python train.py --arch="conformer" --beta2=0.999 --warmup_steps=200
Rows from block 3 of a small CTC audio transcriber, named by matrix and row number. Rows with one number within an expert belong to one neuron, the router's apart. Each number is 200 + 30 x the weight over its row's rms, rounded and kept within 0 to 999. All counts start at 0.
After each expert's rows are labels from the 100 clips, of 14976, where the router gives the expert most weight on average: "loudest" is the band of the loudest frequency at the time of the peak. Only what is clearly more common there than usual is listed. The data: short read English sentences (LibriTTS-R). In brackets: how many of the 100.
# router: slot weights (model.blocks.3.mlp.router.weight, 32x192), inputs 96-191
# up: expert up (model.blocks.3.mlp.up, 16x192x192), inputs 96-191
# down: expert down (model.blocks.3.mlp.down, 16x192x192, transposed), outputs 96-191

# expert 10
router.20,192,154,216,191,176,181,177,200,181,216,211,156,209,216,184,177,219,205,196,222,163,210,240,205,225,197,208,192,192,202,199,169,216,208,210,254,195,173,230,257,159,201,239,175,177,220,230,179,190,205,182,239,168,187,259,151,154,191,188,155,243,175,230,208,216,198,176,182,196,219,172,206,249,192,222,210,209,246,236,142,219,305,178,244,165,213,163,183,226,230,250,241,194,210,136,181
router.21,190,187,185,179,209,228,190,194,147,234,186,223,210,230,193,220,199,177,186,158,168,207,213,218,230,176,162,192,152,188,230,217,206,229,196,276,174,182,238,218,188,227,234,200,246,202,211,157,213,166,195,211,247,176,217,185,235,207,158,234,183,210,153,214,162,179,233,147,200,251,243,251,169,213,221,211,171,208,239,185,203,186,228,200,214,214,215,131,258,199,222,195,261,183,195,135
up.0,186,209,229,186,191,211,170,146,168,154,150,165,226,185,178,192,209,141,185,226,242,143,228,227,203,199,205,219,238,215,234,162,170,179,144,136,168,174,199,267,188,249,136,218,204,224,282,268,198,222,195,184,194,216,181,186,229,157,159,213,191,199,220,161,212,180,224,197,216,175,217,226,144,226,168,207,190,239,160,241,192,149,221,176,177,191,206,195,180,207,243,153,187,245,177,239
down.0,216,184,163,208,204,150,196,238,202,228,206,197,203,212,195,166,176,212,174,179,184,148,194,214,286,173,214,216,202,235,233,225,214,193,218,190,235,219,190,226,175,227,227,190,177,224,221,181,207,205,131,212,224,213,125,200,200,212,188,212,152,214,191,192,187,217,175,178,204,173,174,196,221,146,207,211,207,265,195,152,203,215,122,227,205,164,210,216,215,177,150,255,154,157,201,213
loudest: 250 to 500 Hz (38)

# expert 13
router.26,189,164,186,165,218,206,212,220,195,202,226,216,223,197,246,192,225,184,237,226,229,199,174,200,188,258,201,195,136,182,170,223,235,247,160,192,152,222,169,214,223,220,212,207,180,204,151,201,186,176,242,229,249,243,199,213,179,181,154,192,181,204,201,289,197,243,223,172,139,210,171,245,219,192,173,217,167,244,238,273,175,251,142,259,254,196,214,204,228,240,206,192,191,194,164,171
router.27,180,185,158,202,194,219,244,195,197,253,221,187,195,172,211,234,131,273,206,176,208,193,257,183,232,196,214,185,221,218,185,222,184,243,207,185,197,155,241,164,226,172,221,214,215,196,155,180,273,203,182,219,152,182,182,161,212,168,166,216,228,207,195,215,166,152,233,169,217,232,188,199,143,201,193,163,239,239,147,203,176,209,216,242,159,221,158,209,188,238,236,209,160,185,210,149
up.0,157,181,226,205,178,244,168,154,228,195,210,226,202,208,175,233,210,186,123,175,187,210,204,181,210,206,156,235,183,256,207,109,215,202,222,206,177,197,165,202,159,202,217,153,248,209,220,189,174,193,223,250,250,238,202,207,271,242,178,204,167,209,179,214,121,227,208,145,203,222,209,178,174,218,198,154,183,180,187,179,227,213,198,181,208,192,247,202,226,205,211,213,233,193,201,225
down.0,186,193,189,204,255,155,224,227,191,208,171,258,160,169,228,207,258,206,186,178,219,185,180,178,143,205,257,243,194,169,187,212,208,198,174,220,130,227,148,197,249,139,204,211,254,227,149,202,157,184,187,166,198,229,209,195,218,224,219,174,207,191,175,200,168,181,190,206,164,222,193,149,169,200,176,193,210,131,227,256,245,160,224,165,211,145,219,280,217,184,205,243,246,246,197,233
loudest: 250 to 500 Hz (30)

# expert 11
router.22,186,165,215,172,225,210,185,139,154,166,166,214,192,204,165,201,166,186,211,167,217,244,186,218,188,217,163,208,142,198,179,142,208,167,175,209,214,218,242,222,135,228,212,185,155,238,194,226,205,172,203,190,210,201,223,220,177,203,197,159,264,216,191,230,204,218,220,164,188,202,180,242,228,227,254,187,215,184,198,228,192,205,155,229,201,234,240,138,232,173,217,162,235,234,175,198
router.23,178,212,252,195,156,251,233,217,144,181,203,215,190,253,184,199,203,187,159,170,238,206,141,181,192,140,222,171,164,207,197,196,199,201,154,161,157,232,217,212,188,184,196,158,191,258,175,226,189,235,196,225,187,208,161,176,198,223,252,199,147,196,201,254,217,207,125,230,205,199,198,199,196,193,224,190,235,176,232,142,174,228,175,158,204,235,220,232,178,195,199,267,190,241,218,180
up.0,213,233,225,183,252,257,209,155,219,174,206,237,179,167,184,180,169,249,220,202,197,197,224,183,210,219,194,248,280,154,202,194,219,170,247,161,190,167,200,224,179,237,164,218,163,169,231,154,187,190,202,200,171,220,185,208,233,181,181,220,181,190,187,154,201,204,280,178,189,210,173,159,172,267,193,201,180,136,167,235,216,229,210,194,250,209,222,272,194,125,206,221,195,233,179,174
down.0,184,232,184,140,249,215,155,179,207,208,183,141,218,196,205,232,191,226,168,248,247,201,220,202,228,200,201,210,174,193,214,162,243,219,228,187,183,259,204,212,197,192,186,201,205,194,193,261,159,269,191,193,228,250,262,175,222,179,199,205,182,227,183,211,167,206,242,167,192,216,169,258,178,190,181,282,179,187,182,191,268,163,183,231,247,196,215,205,200,237,214,184,191,218,177,163
loudest: 500 to 1000 Hz (44)

# expert 1
router.2,247,234,164,212,168,224,159,130,217,165,246,188,189,207,178,158,214,239,191,187,145,196,164,231,226,171,196,195,196,213,172,140,186,173,239,235,266,192,221,213,151,189,201,177,219,220,248,200,152,194,214,171,173,206,196,231,195,264,203,239,192,211,195,206,208,245,229,195,197,204,189,253,237,203,267,215,215,201,214,176,215,176,161,228,224,220,203,180,192,161,196,182,173,245,234,221
router.3,218,186,197,183,231,235,144,220,261,214,168,187,176,203,167,186,188,208,207,165,208,219,196,181,233,189,198,169,191,204,203,163,188,196,208,214,233,208,150,187,176,212,188,234,181,211,212,183,147,208,165,241,269,216,169,226,232,243,190,147,160,170,187,204,192,218,155,173,198,173,176,190,211,247,233,204,196,185,200,193,212,180,194,154,227,251,183,215,199,206,182,205,261,188,238,230
up.2,196,163,194,232,216,161,222,211,143,252,200,198,199,174,186,229,240,199,150,244,216,217,237,162,193,207,210,239,227,195,224,161,203,189,248,224,203,163,160,250,197,158,173,171,232,196,231,247,216,214,202,203,194,183,233,231,127,222,200,193,236,195,205,139,258,194,214,138,187,167,160,189,172,179,200,258,188,234,217,167,203,198,213,205,116,141,159,179,229,233,261,193,205,222,189,182
down.2,206,209,202,238,254,197,312,243,162,243,184,170,205,220,177,216,233,178,158,183,162,233,170,216,172,225,194,205,187,208,193,256,248,207,196,162,226,246,188,180,224,187,200,211,228,218,233,209,186,226,173,180,218,178,182,238,167,203,197,199,188,227,228,158,203,205,208,196,168,160,173,220,200,153,175,191,213,250,216,175,192,229,162,206,214,137,261,257,211,228,242,206,211,148,213,177
loudest: 250 to 500 Hz (33)

# expert 8
router.16,173,149,219,197,218,224,211,159,197,189,211,215,195,219,152,192,214,133,223,152,184,206,179,251,215,166,176,229,197,238,219,181,232,167,189,252,253,200,226,228,156,189,250,204,224,171,166,225,152,218,201,167,159,230,211,250,167,184,172,156,225,168,202,220,175,228,225,187,211,199,257,208,182,207,202,144,198,204,213,201,193,153,183,214,174,196,209,144,229,187,198,217,202,206,192,182
router.17,182,166,169,191,188,258,172,169,206,128,183,239,199,204,193,266,210,218,214,204,177,184,179,195,204,215,168,202,154,199,235,149,211,186,255,235,211,216,163,186,130,232,181,192,148,225,208,245,221,211,238,183,212,220,229,191,186,196,186,210,218,168,157,218,139,225,236,169,187,242,204,173,169,213,210,216,189,232,181,225,201,223,176,177,167,209,275,189,216,167,217,223,175,174,166,208
up.0,272,207,200,155,163,180,222,121,224,175,158,183,235,169,201,195,222,152,270,214,251,191,226,215,152,192,210,178,197,170,186,172,230,141,182,208,226,147,243,209,192,263,212,189,213,162,186,217,192,189,197,192,148,170,223,193,241,184,175,147,220,227,240,161,203,183,240,178,146,220,208,276,205,255,218,215,262,261,219,209,185,171,197,183,250,195,201,162,178,191,208,143,178,215,185,227
down.0,197,189,188,181,199,194,217,152,231,202,224,204,184,164,184,128,215,171,173,222,197,236,220,195,179,217,253,183,192,142,123,196,211,183,202,206,168,215,184,186,162,232,190,187,216,219,168,170,177,190,201,175,174,229,142,241,180,171,206,171,202,148,212,257,219,216,194,231,170,214,159,214,183,215,196,188,215,182,230,261,205,205,173,186,217,188,280,175,208,224,186,227,177,233,195,230
loudest: 250 to 500 Hz (47)

# expert 14
router.28,245,223,228,164,202,204,206,141,215,169,137,181,203,183,206,234,228,191,269,203,186,174,246,207,117,246,201,170,208,148,221,156,192,194,193,181,260,179,215,258,209,250,169,200,192,160,228,160,213,200,215,201,207,229,201,218,234,198,208,163,215,202,246,146,225,218,153,215,188,191,194,184,237,243,227,199,196,232,207,225,169,184,237,165,195,180,192,173,180,163,189,174,176,220,214,228
router.29,213,201,193,190,256,173,179,231,153,187,199,196,216,192,224,164,169,226,217,205,211,209,174,200,181,238,245,169,197,188,189,213,159,183,165,186,171,204,193,201,196,179,236,204,162,176,160,201,206,208,209,207,254,185,178,257,239,206,162,145,147,189,201,141,233,160,182,208,196,129,208,176,187,242,206,174,205,218,283,156,216,189,157,153,191,235,193,256,182,108,188,187,203,169,216,213
up.2,185,204,172,226,174,230,168,207,152,172,200,221,248,165,169,228,192,192,176,223,221,237,242,241,224,178,203,155,186,210,249,259,191,208,229,213,188,210,196,145,219,202,197,211,243,152,215,248,237,216,210,234,265,169,221,195,206,170,181,217,205,282,220,200,222,190,246,233,194,192,196,224,185,215,227,140,214,252,215,201,173,178,205,164,169,184,208,186,187,205,220,249,183,188,228,206
down.2,164,182,200,146,176,164,204,184,185,224,197,259,185,204,213,140,296,172,184,227,168,200,108,198,198,192,184,224,180,208,229,238,219,180,203,213,181,196,238,192,187,196,203,212,220,225,215,258,206,218,197,198,231,201,241,159,198,182,194,220,212,226,191,244,178,200,187,260,204,248,207,264,195,217,237,197,151,236,202,256,275,174,231,213,217,207,193,168,233,239,207,188,185,225,227,174
loudest: 250 to 500 Hz (46)

# expert 6
router.12,187,218,262,181,170,214,235,191,134,188,195,163,190,232,134,155,206,174,240,225,241,164,144,226,225,164,205,193,218,195,205,187,259,221,150,153,181,183,207,210,190,270,223,189,180,251,207,218,173,175,212,194,177,227,191,160,194,188,185,209,184,220,249,209,212,188,187,198,211,238,178,201,195,182,210,223,180,198,153,205,243,179,178,206,148,199,232,193,189,187,183,173,219,213,173,201
router.13,235,156,192,200,194,278,159,200,235,210,202,189,159,262,214,218,189,227,236,162,172,235,205,224,212,207,183,199,197,172,246,180,207,221,154,197,185,187,239,191,187,169,238,246,247,219,236,170,198,153,182,223,229,200,216,197,208,206,177,173,248,198,230,206,229,241,212,165,177,203,205,241,201,180,164,189,258,162,126,217,204,253,178,234,254,211,186,208,170,192,239,212,196,174,214,147
up.0,234,177,197,164,174,196,174,276,207,179,170,187,211,187,185,166,204,179,272,206,193,168,220,208,205,180,253,180,270,183,186,173,217,218,209,219,215,182,219,219,220,210,193,216,171,186,223,141,221,210,183,175,227,167,233,210,179,176,204,180,217,200,221,175,291,205,174,250,159,147,186,145,229,220,207,241,178,219,212,231,256,183,209,218,238,162,144,170,235,238,217,236,201,205,180,132
down.0,158,202,173,199,225,203,204,203,185,186,242,236,244,218,193,189,173,203,183,216,227,211,209,192,196,172,176,228,192,215,185,182,123,198,228,194,201,216,157,214,185,183,201,173,230,178,202,186,151,248,203,202,172,226,238,166,192,234,216,182,171,195,166,222,194,166,188,208,281,175,208,215,239,178,205,151,177,203,212,194,180,186,155,232,178,254,150,226,196,236,223,230,184,221,165,210
loudest: 500 to 1000 Hz (43)