A small CTC audio transcriber, trained from scratch.
Training: adamw at rate 0.0025, 4000 steps, batches of 192.
Rows from block 5 of a small CTC audio transcriber, named by matrix and row number. Rows with one number within an expert belong to one neuron, the router's apart. Each number is 50 + 10 x the weight over its row's rms, rounded and kept within 0 to 99. All counts start at 0. After the name is the row's rms in percent of the matrix's.
After each expert's rows are labels from the 100 clips, of 14976, where the router gives the expert most weight on average: "strongest on" is what is common among them. Only what is clearly more common there than usual is listed. The data: short read English sentences (LibriTTS-R). In brackets: how many of the 100, against the usual share in percent.
# router: slot weights (model.blocks.5.mlp.router.weight, 32x192), inputs 0-63
# up: expert up (model.blocks.5.mlp.up, 16x192x192), inputs 0-63
# down: expert down (model.blocks.5.mlp.down, 16x192x192, transposed), outputs 0-63

# expert 11
router.22 101:58 52 48 51 43 54 45 63 38 66 41 47 38 34 66 62 54 50 56 44 38 48 62 40 42 54 58 47 42 52 43 51 51 52 70 70 48 48 37 53 65 44 33 42 60 57 43 44 46 39 42 52 43 41 48 53 31 52 77 54 58 65 39 45
router.23 106:49 46 38 56 46 49 43 57 39 51 45 37 57 56 65 40 56 44 60 48 45 29 47 70 70 48 57 57 37 55 45 52 48 51 51 39 59 63 59 53 34 67 38 59 72 51 53 47 55 39 67 61 48 41 64 29 53 53 31 45 70 58 46 34
up.0 093:23 50 49 52 40 55 66 49 46 53 66 54 52 45 49 58 46 54 56 45 63 58 66 61 53 45 59 23 43 54 51 52 52 31 58 57 58 74 37 74 61 62 37 59 51 52 53 58 51 47 47 60 57 41 53 59 58 43 66 56 49 51 54 47
down.0 098:39 77 43 56 53 39 62 22 48 55 45 71 33 57 41 56 24 57 52 53 50 56 43 47 70 50 56 55 45 54 69 53 55 40 53 53 54 59 54 46 66 54 56 39 58 48 43 39 59 50 59 26 61 44 49 46 45 56 37 46 35 46 53 51
strongest on: the word "the" (51 vs 24.8); the word "and" (26 vs 10.6)

# expert 6
router.12 105:47 67 69 50 54 56 29 57 29 45 48 29 51 73 47 54 54 45 38 44 60 50 42 54 31 40 39 61 66 43 56 51 56 61 26 42 66 54 51 50 46 44 40 25 46 54 68 38 49 49 35 41 45 30 57 36 60 36 71 44 61 48 56 64
router.13 111:48 44 71 63 52 54 42 41 33 62 60 45 47 61 34 48 31 41 60 49 55 51 62 62 33 34 48 51 40 65 49 51 62 39 40 38 47 39 39 36 44 43 41 38 49 62 55 47 58 59 56 56 59 39 57 52 38 74 60 64 41 53 58 55
up.6 081:59 53 50 51 65 70 53 53 44 59 59 56 53 49 54 66 42 49 43 53 41 61 27 39 54 39 62 28 46 54 42 61 39 56 44 59 44 63 63 56 59 59 59 61 58 44 48 52 61 57 59 51 39 71 46 69 40 48 56 62 71 57 39 62
down.6 089:41 48 36 43 35 58 68 60 63 35 54 54 38 35 56 56 44 57 62 48 32 49 47 44 54 36 47 50 40 79 52 61 46 59 54 51 29 52 64 40 59 46 60 41 32 50 46 42 37 58 64 50 45 29 41 43 44 47 36 49 39 61 61 41
strongest on: the word "said" (31 vs 6.6)

# expert 14
router.28 103:40 37 58 52 62 46 38 53 60 44 45 39 55 58 30 47 34 61 53 48 46 37 32 38 39 48 64 54 43 56 47 35 45 39 69 45 39 53 31 62 51 66 52 43 36 52 39 48 47 53 53 54 53 53 50 64 54 40 30 37 53 33 42 64
router.29 097:60 51 47 57 41 38 70 55 63 57 64 61 60 36 30 35 70 51 63 47 44 44 41 56 64 49 67 48 56 50 59 54 51 66 61 50 24 53 47 54 57 47 51 44 54 59 63 47 76 60 42 40 43 43 35 58 47 69 42 54 60 74 39 46
up.0 106:52 48 64 62 56 62 50 46 43 38 35 40 40 42 57 20 52 43 40 41 33 34 66 56 47 35 52 43 46 28 49 44 41 52 59 42 33 41 65 56 51 51 51 50 60 47 49 64 76 51 53 33 52 56 46 48 62 59 60 45 54 60 48 44
down.0 110:34 53 39 47 40 39 64 57 52 57 43 74 40 57 56 56 42 83 39 49 66 45 31 33 43 59 44 54 48 61 41 62 65 44 46 60 56 46 60 39 57 44 55 47 72 59 51 71 40 52 60 41 48 42 52 46 51 40 33 60 50 54 51 33
strongest on: the word "of" (30 vs 9.7)

# expert 3
router.6 102:48 27 63 34 51 61 55 43 41 24 72 52 46 45 64 52 46 44 55 55 36 47 61 56 51 36 36 69 38 46 58 50 47 60 37 36 51 47 57 67 45 72 62 45 45 33 50 53 49 58 57 40 31 32 40 35 67 44 62 49 60 49 37 54
router.7 095:50 41 49 45 57 44 71 58 54 58 33 57 41 28 30 57 63 52 54 62 60 69 56 37 40 56 39 57 55 55 34 41 51 46 54 51 53 47 58 56 58 39 40 48 38 42 43 59 76 30 44 54 55 54 55 49 60 56 46 40 54 52 41 60
up.6 104:45 48 49 52 58 52 53 53 61 33 49 66 42 49 56 36 29 60 52 48 52 47 32 37 40 60 35 30 50 39 38 48 29 32 62 31 46 57 47 74 51 51 52 52 39 52 34 57 41 63 52 50 72 67 56 60 70 52 38 54 57 51 47 61
down.6 106:52 60 41 61 53 38 75 40 66 52 55 50 61 41 39 39 59 48 56 56 62 45 52 50 41 65 58 42 61 56 72 46 54 51 64 48 74 40 62 52 30 50 49 55 47 55 44 33 55 45 45 57 26 64 49 54 49 47 68 38 42 50 53 59
strongest on: the word "all" (38 vs 3.6)

# expert 13
router.26 096:67 56 49 51 52 42 57 40 56 64 48 63 43 52 40 71 65 56 51 64 44 52 52 50 47 65 43 60 57 50 52 63 50 56 39 34 45 58 58 47 43 41 36 52 53 49 55 47 41 50 58 55 46 54 50 54 37 34 58 47 60 54 46 18
router.27 101:46 55 38 62 51 42 58 51 53 61 41 55 38 42 73 59 63 51 40 43 35 55 34 50 52 37 71 46 48 63 37 46 41 46 69 43 36 69 44 44 42 49 60 44 45 68 58 58 52 38 57 48 56 74 36 68 63 62 41 51 44 59 61 51
up.0 102:29 53 36 66 59 49 43 60 43 44 69 46 45 46 44 51 42 52 42 35 48 53 38 51 66 44 36 60 43 40 56 48 37 39 53 45 43 52 43 56 57 51 44 43 56 48 41 40 64 28 36 52 49 55 47 48 49 62 56 45 66 58 41 85
down.0 107:69 71 55 47 33 44 43 45 55 60 68 41 35 52 39 55 50 60 22 53 50 54 66 49 33 52 48 41 62 57 36 52 83 56 59 29 56 50 48 51 81 56 66 42 55 48 53 68 44 24 54 40 38 34 69 41 43 44 57 33 38 39 51 44
strongest on: the word "be" (30 vs 4.7)

# expert 12
router.24 104:54 50 75 49 54 53 55 70 41 67 47 49 68 38 58 55 67 50 48 57 56 40 50 51 48 36 56 52 29 61 58 44 41 68 58 35 46 51 42 60 47 42 40 55 45 44 58 45 65 50 42 54 59 67 45 35 41 51 61 62 54 58 39 55
router.25 097:64 43 40 45 45 52 49 38 65 50 52 59 41 47 40 46 52 59 43 30 23 51 60 53 67 46 43 49 42 37 46 51 58 48 53 31 51 50 60 54 45 70 61 56 58 48 37 51 40 45 54 73 26 49 30 37 48 50 51 69 58 47 61 67
up.0 101:35 43 45 50 55 50 50 58 43 46 48 43 62 37 64 66 49 40 59 48 72 56 56 71 70 63 56 53 41 62 45 51 45 59 45 51 75 57 45 50 49 63 43 56 40 35 40 59 59 45 55 50 53 46 44 58 52 48 49 44 27 63 59 32
down.0 100:70 58 37 62 53 51 45 54 44 49 45 42 57 37 61 63 28 37 33 52 53 43 47 54 56 38 72 46 63 52 52 51 39 55 49 36 47 63 52 53 61 53 45 54 54 57 39 39 63 56 55 47 47 43 38 59 51 59 48 68 62 69 55 40
strongest on: the word "you" (82 vs 15); the word "to" (33 vs 14.6)

# expert 15
router.30 097:65 43 54 27 50 56 57 46 54 63 63 53 42 34 48 38 52 52 51 60 44 66 40 44 30 62 64 36 48 52 59 54 48 63 54 57 53 48 57 34 60 50 47 54 46 56 60 63 55 69 45 36 46 56 50 46 48 60 38 30 22 41 47 32
router.31 103:45 37 40 48 45 53 42 45 58 31 62 56 59 40 47 55 65 31 46 62 42 57 51 45 64 63 35 58 67 37 59 26 16 40 58 47 70 45 60 53 38 48 45 54 62 51 49 53 59 48 42 67 47 52 60 59 36 56 47 58 42 47 41 37
up.0 098:34 44 65 42 45 53 52 57 34 70 34 54 45 37 59 68 60 37 59 54 37 50 54 40 46 47 62 57 29 47 42 35 27 51 58 45 43 46 55 72 50 43 53 52 45 47 57 60 59 54 53 65 31 58 41 51 49 44 53 58 59 61 44 45
down.0 104:41 48 40 46 49 34 59 56 64 55 72 41 47 58 31 50 37 55 38 52 50 50 42 63 44 55 45 58 39 57 44 33 61 31 62 46 53 56 46 29 59 61 43 52 52 37 44 54 30 55 49 55 53 38 50 44 44 42 58 47 48 42 71 64
strongest on: the word "and" (26 vs 10.6)

# expert 5
router.10 099:47 45 47 43 54 44 49 48 43 67 52 68 68 46 61 47 69 45 56 42 60 41 47 50 52 35 70 57 56 45 46 46 48 42 57 45 44 44 30 56 43 35 48 61 53 49 69 59 48 55 34 70 46 59 57 43 58 62 53 44 41 48 53 62
router.11 105:46 64 40 62 47 40 66 61 62 55 40 32 48 60 49 39 52 57 52 36 53 48 47 44 51 53 51 53 30 55 40 63 44 41 63 53 65 66 38 47 51 47 48 40 38 67 30 61 47 31 50 41 38 54 53 45 51 58 66 53 65 59 33 50
up.0 106:50 49 48 46 71 48 53 42 46 63 67 56 52 48 52 41 48 43 58 54 50 48 47 51 54 51 43 44 46 37 50 43 43 35 57 39 45 46 46 36 66 60 51 46 50 32 38 68 51 59 47 44 56 57 54 59 57 56 43 52 35 48 48 57
down.0 108:56 28 49 52 44 48 48 42 57 53 51 45 75 56 64 55 50 36 52 49 75 58 49 39 34 58 56 54 53 53 44 42 50 36 39 56 53 30 39 62 35 57 39 39 58 47 48 60 60 47 45 38 67 58 61 42 48 51 48 34 39 60 43 69
strongest on: the word "the" (86 vs 24.8); the word "to" (52 vs 14.6); the word "of" (42 vs 9.7)

# expert 0
router.0 102:57 59 58 48 59 60 60 60 39 46 52 45 42 33 40 57 53 46 65 45 39 72 62 50 58 56 44 53 58 55 53 63 52 51 41 60 58 46 64 72 51 54 40 58 39 50 51 56 71 68 47 35 41 68 47 73 39 43 41 55 49 48 46 58
router.1 095:43 40 48 70 50 52 37 61 50 41 28 49 51 47 43 51 47 74 58 64 57 69 62 53 47 47 41 48 45 38 36 50 40 47 53 53 46 55 65 45 40 43 37 64 57 52 30 46 36 47 61 69 61 47 57 62 65 46 56 65 52 46 61 43
up.0 070:54 45 41 54 59 56 40 60 59 29 52 43 61 35 45 45 39 29 40 55 71 28 42 47 46 45 65 64 47 56 55 34 44 42 50 55 45 38 41 67 47 47 49 34 42 43 53 48 48 57 33 30 48 60 41 47 57 59 52 42 64 43 33 68
down.0 070:51 54 38 39 57 47 48 48 46 31 42 60 47 28 42 51 41 51 58 47 49 41 60 58 48 34 39 36 40 61 44 40 53 46 53 47 41 72 51 35 59 53 26 53 37 45 37 53 48 57 62 36 57 46 44 66 37 61 42 61 46 59 37 47
strongest on: the word "people" (27 vs 0.6)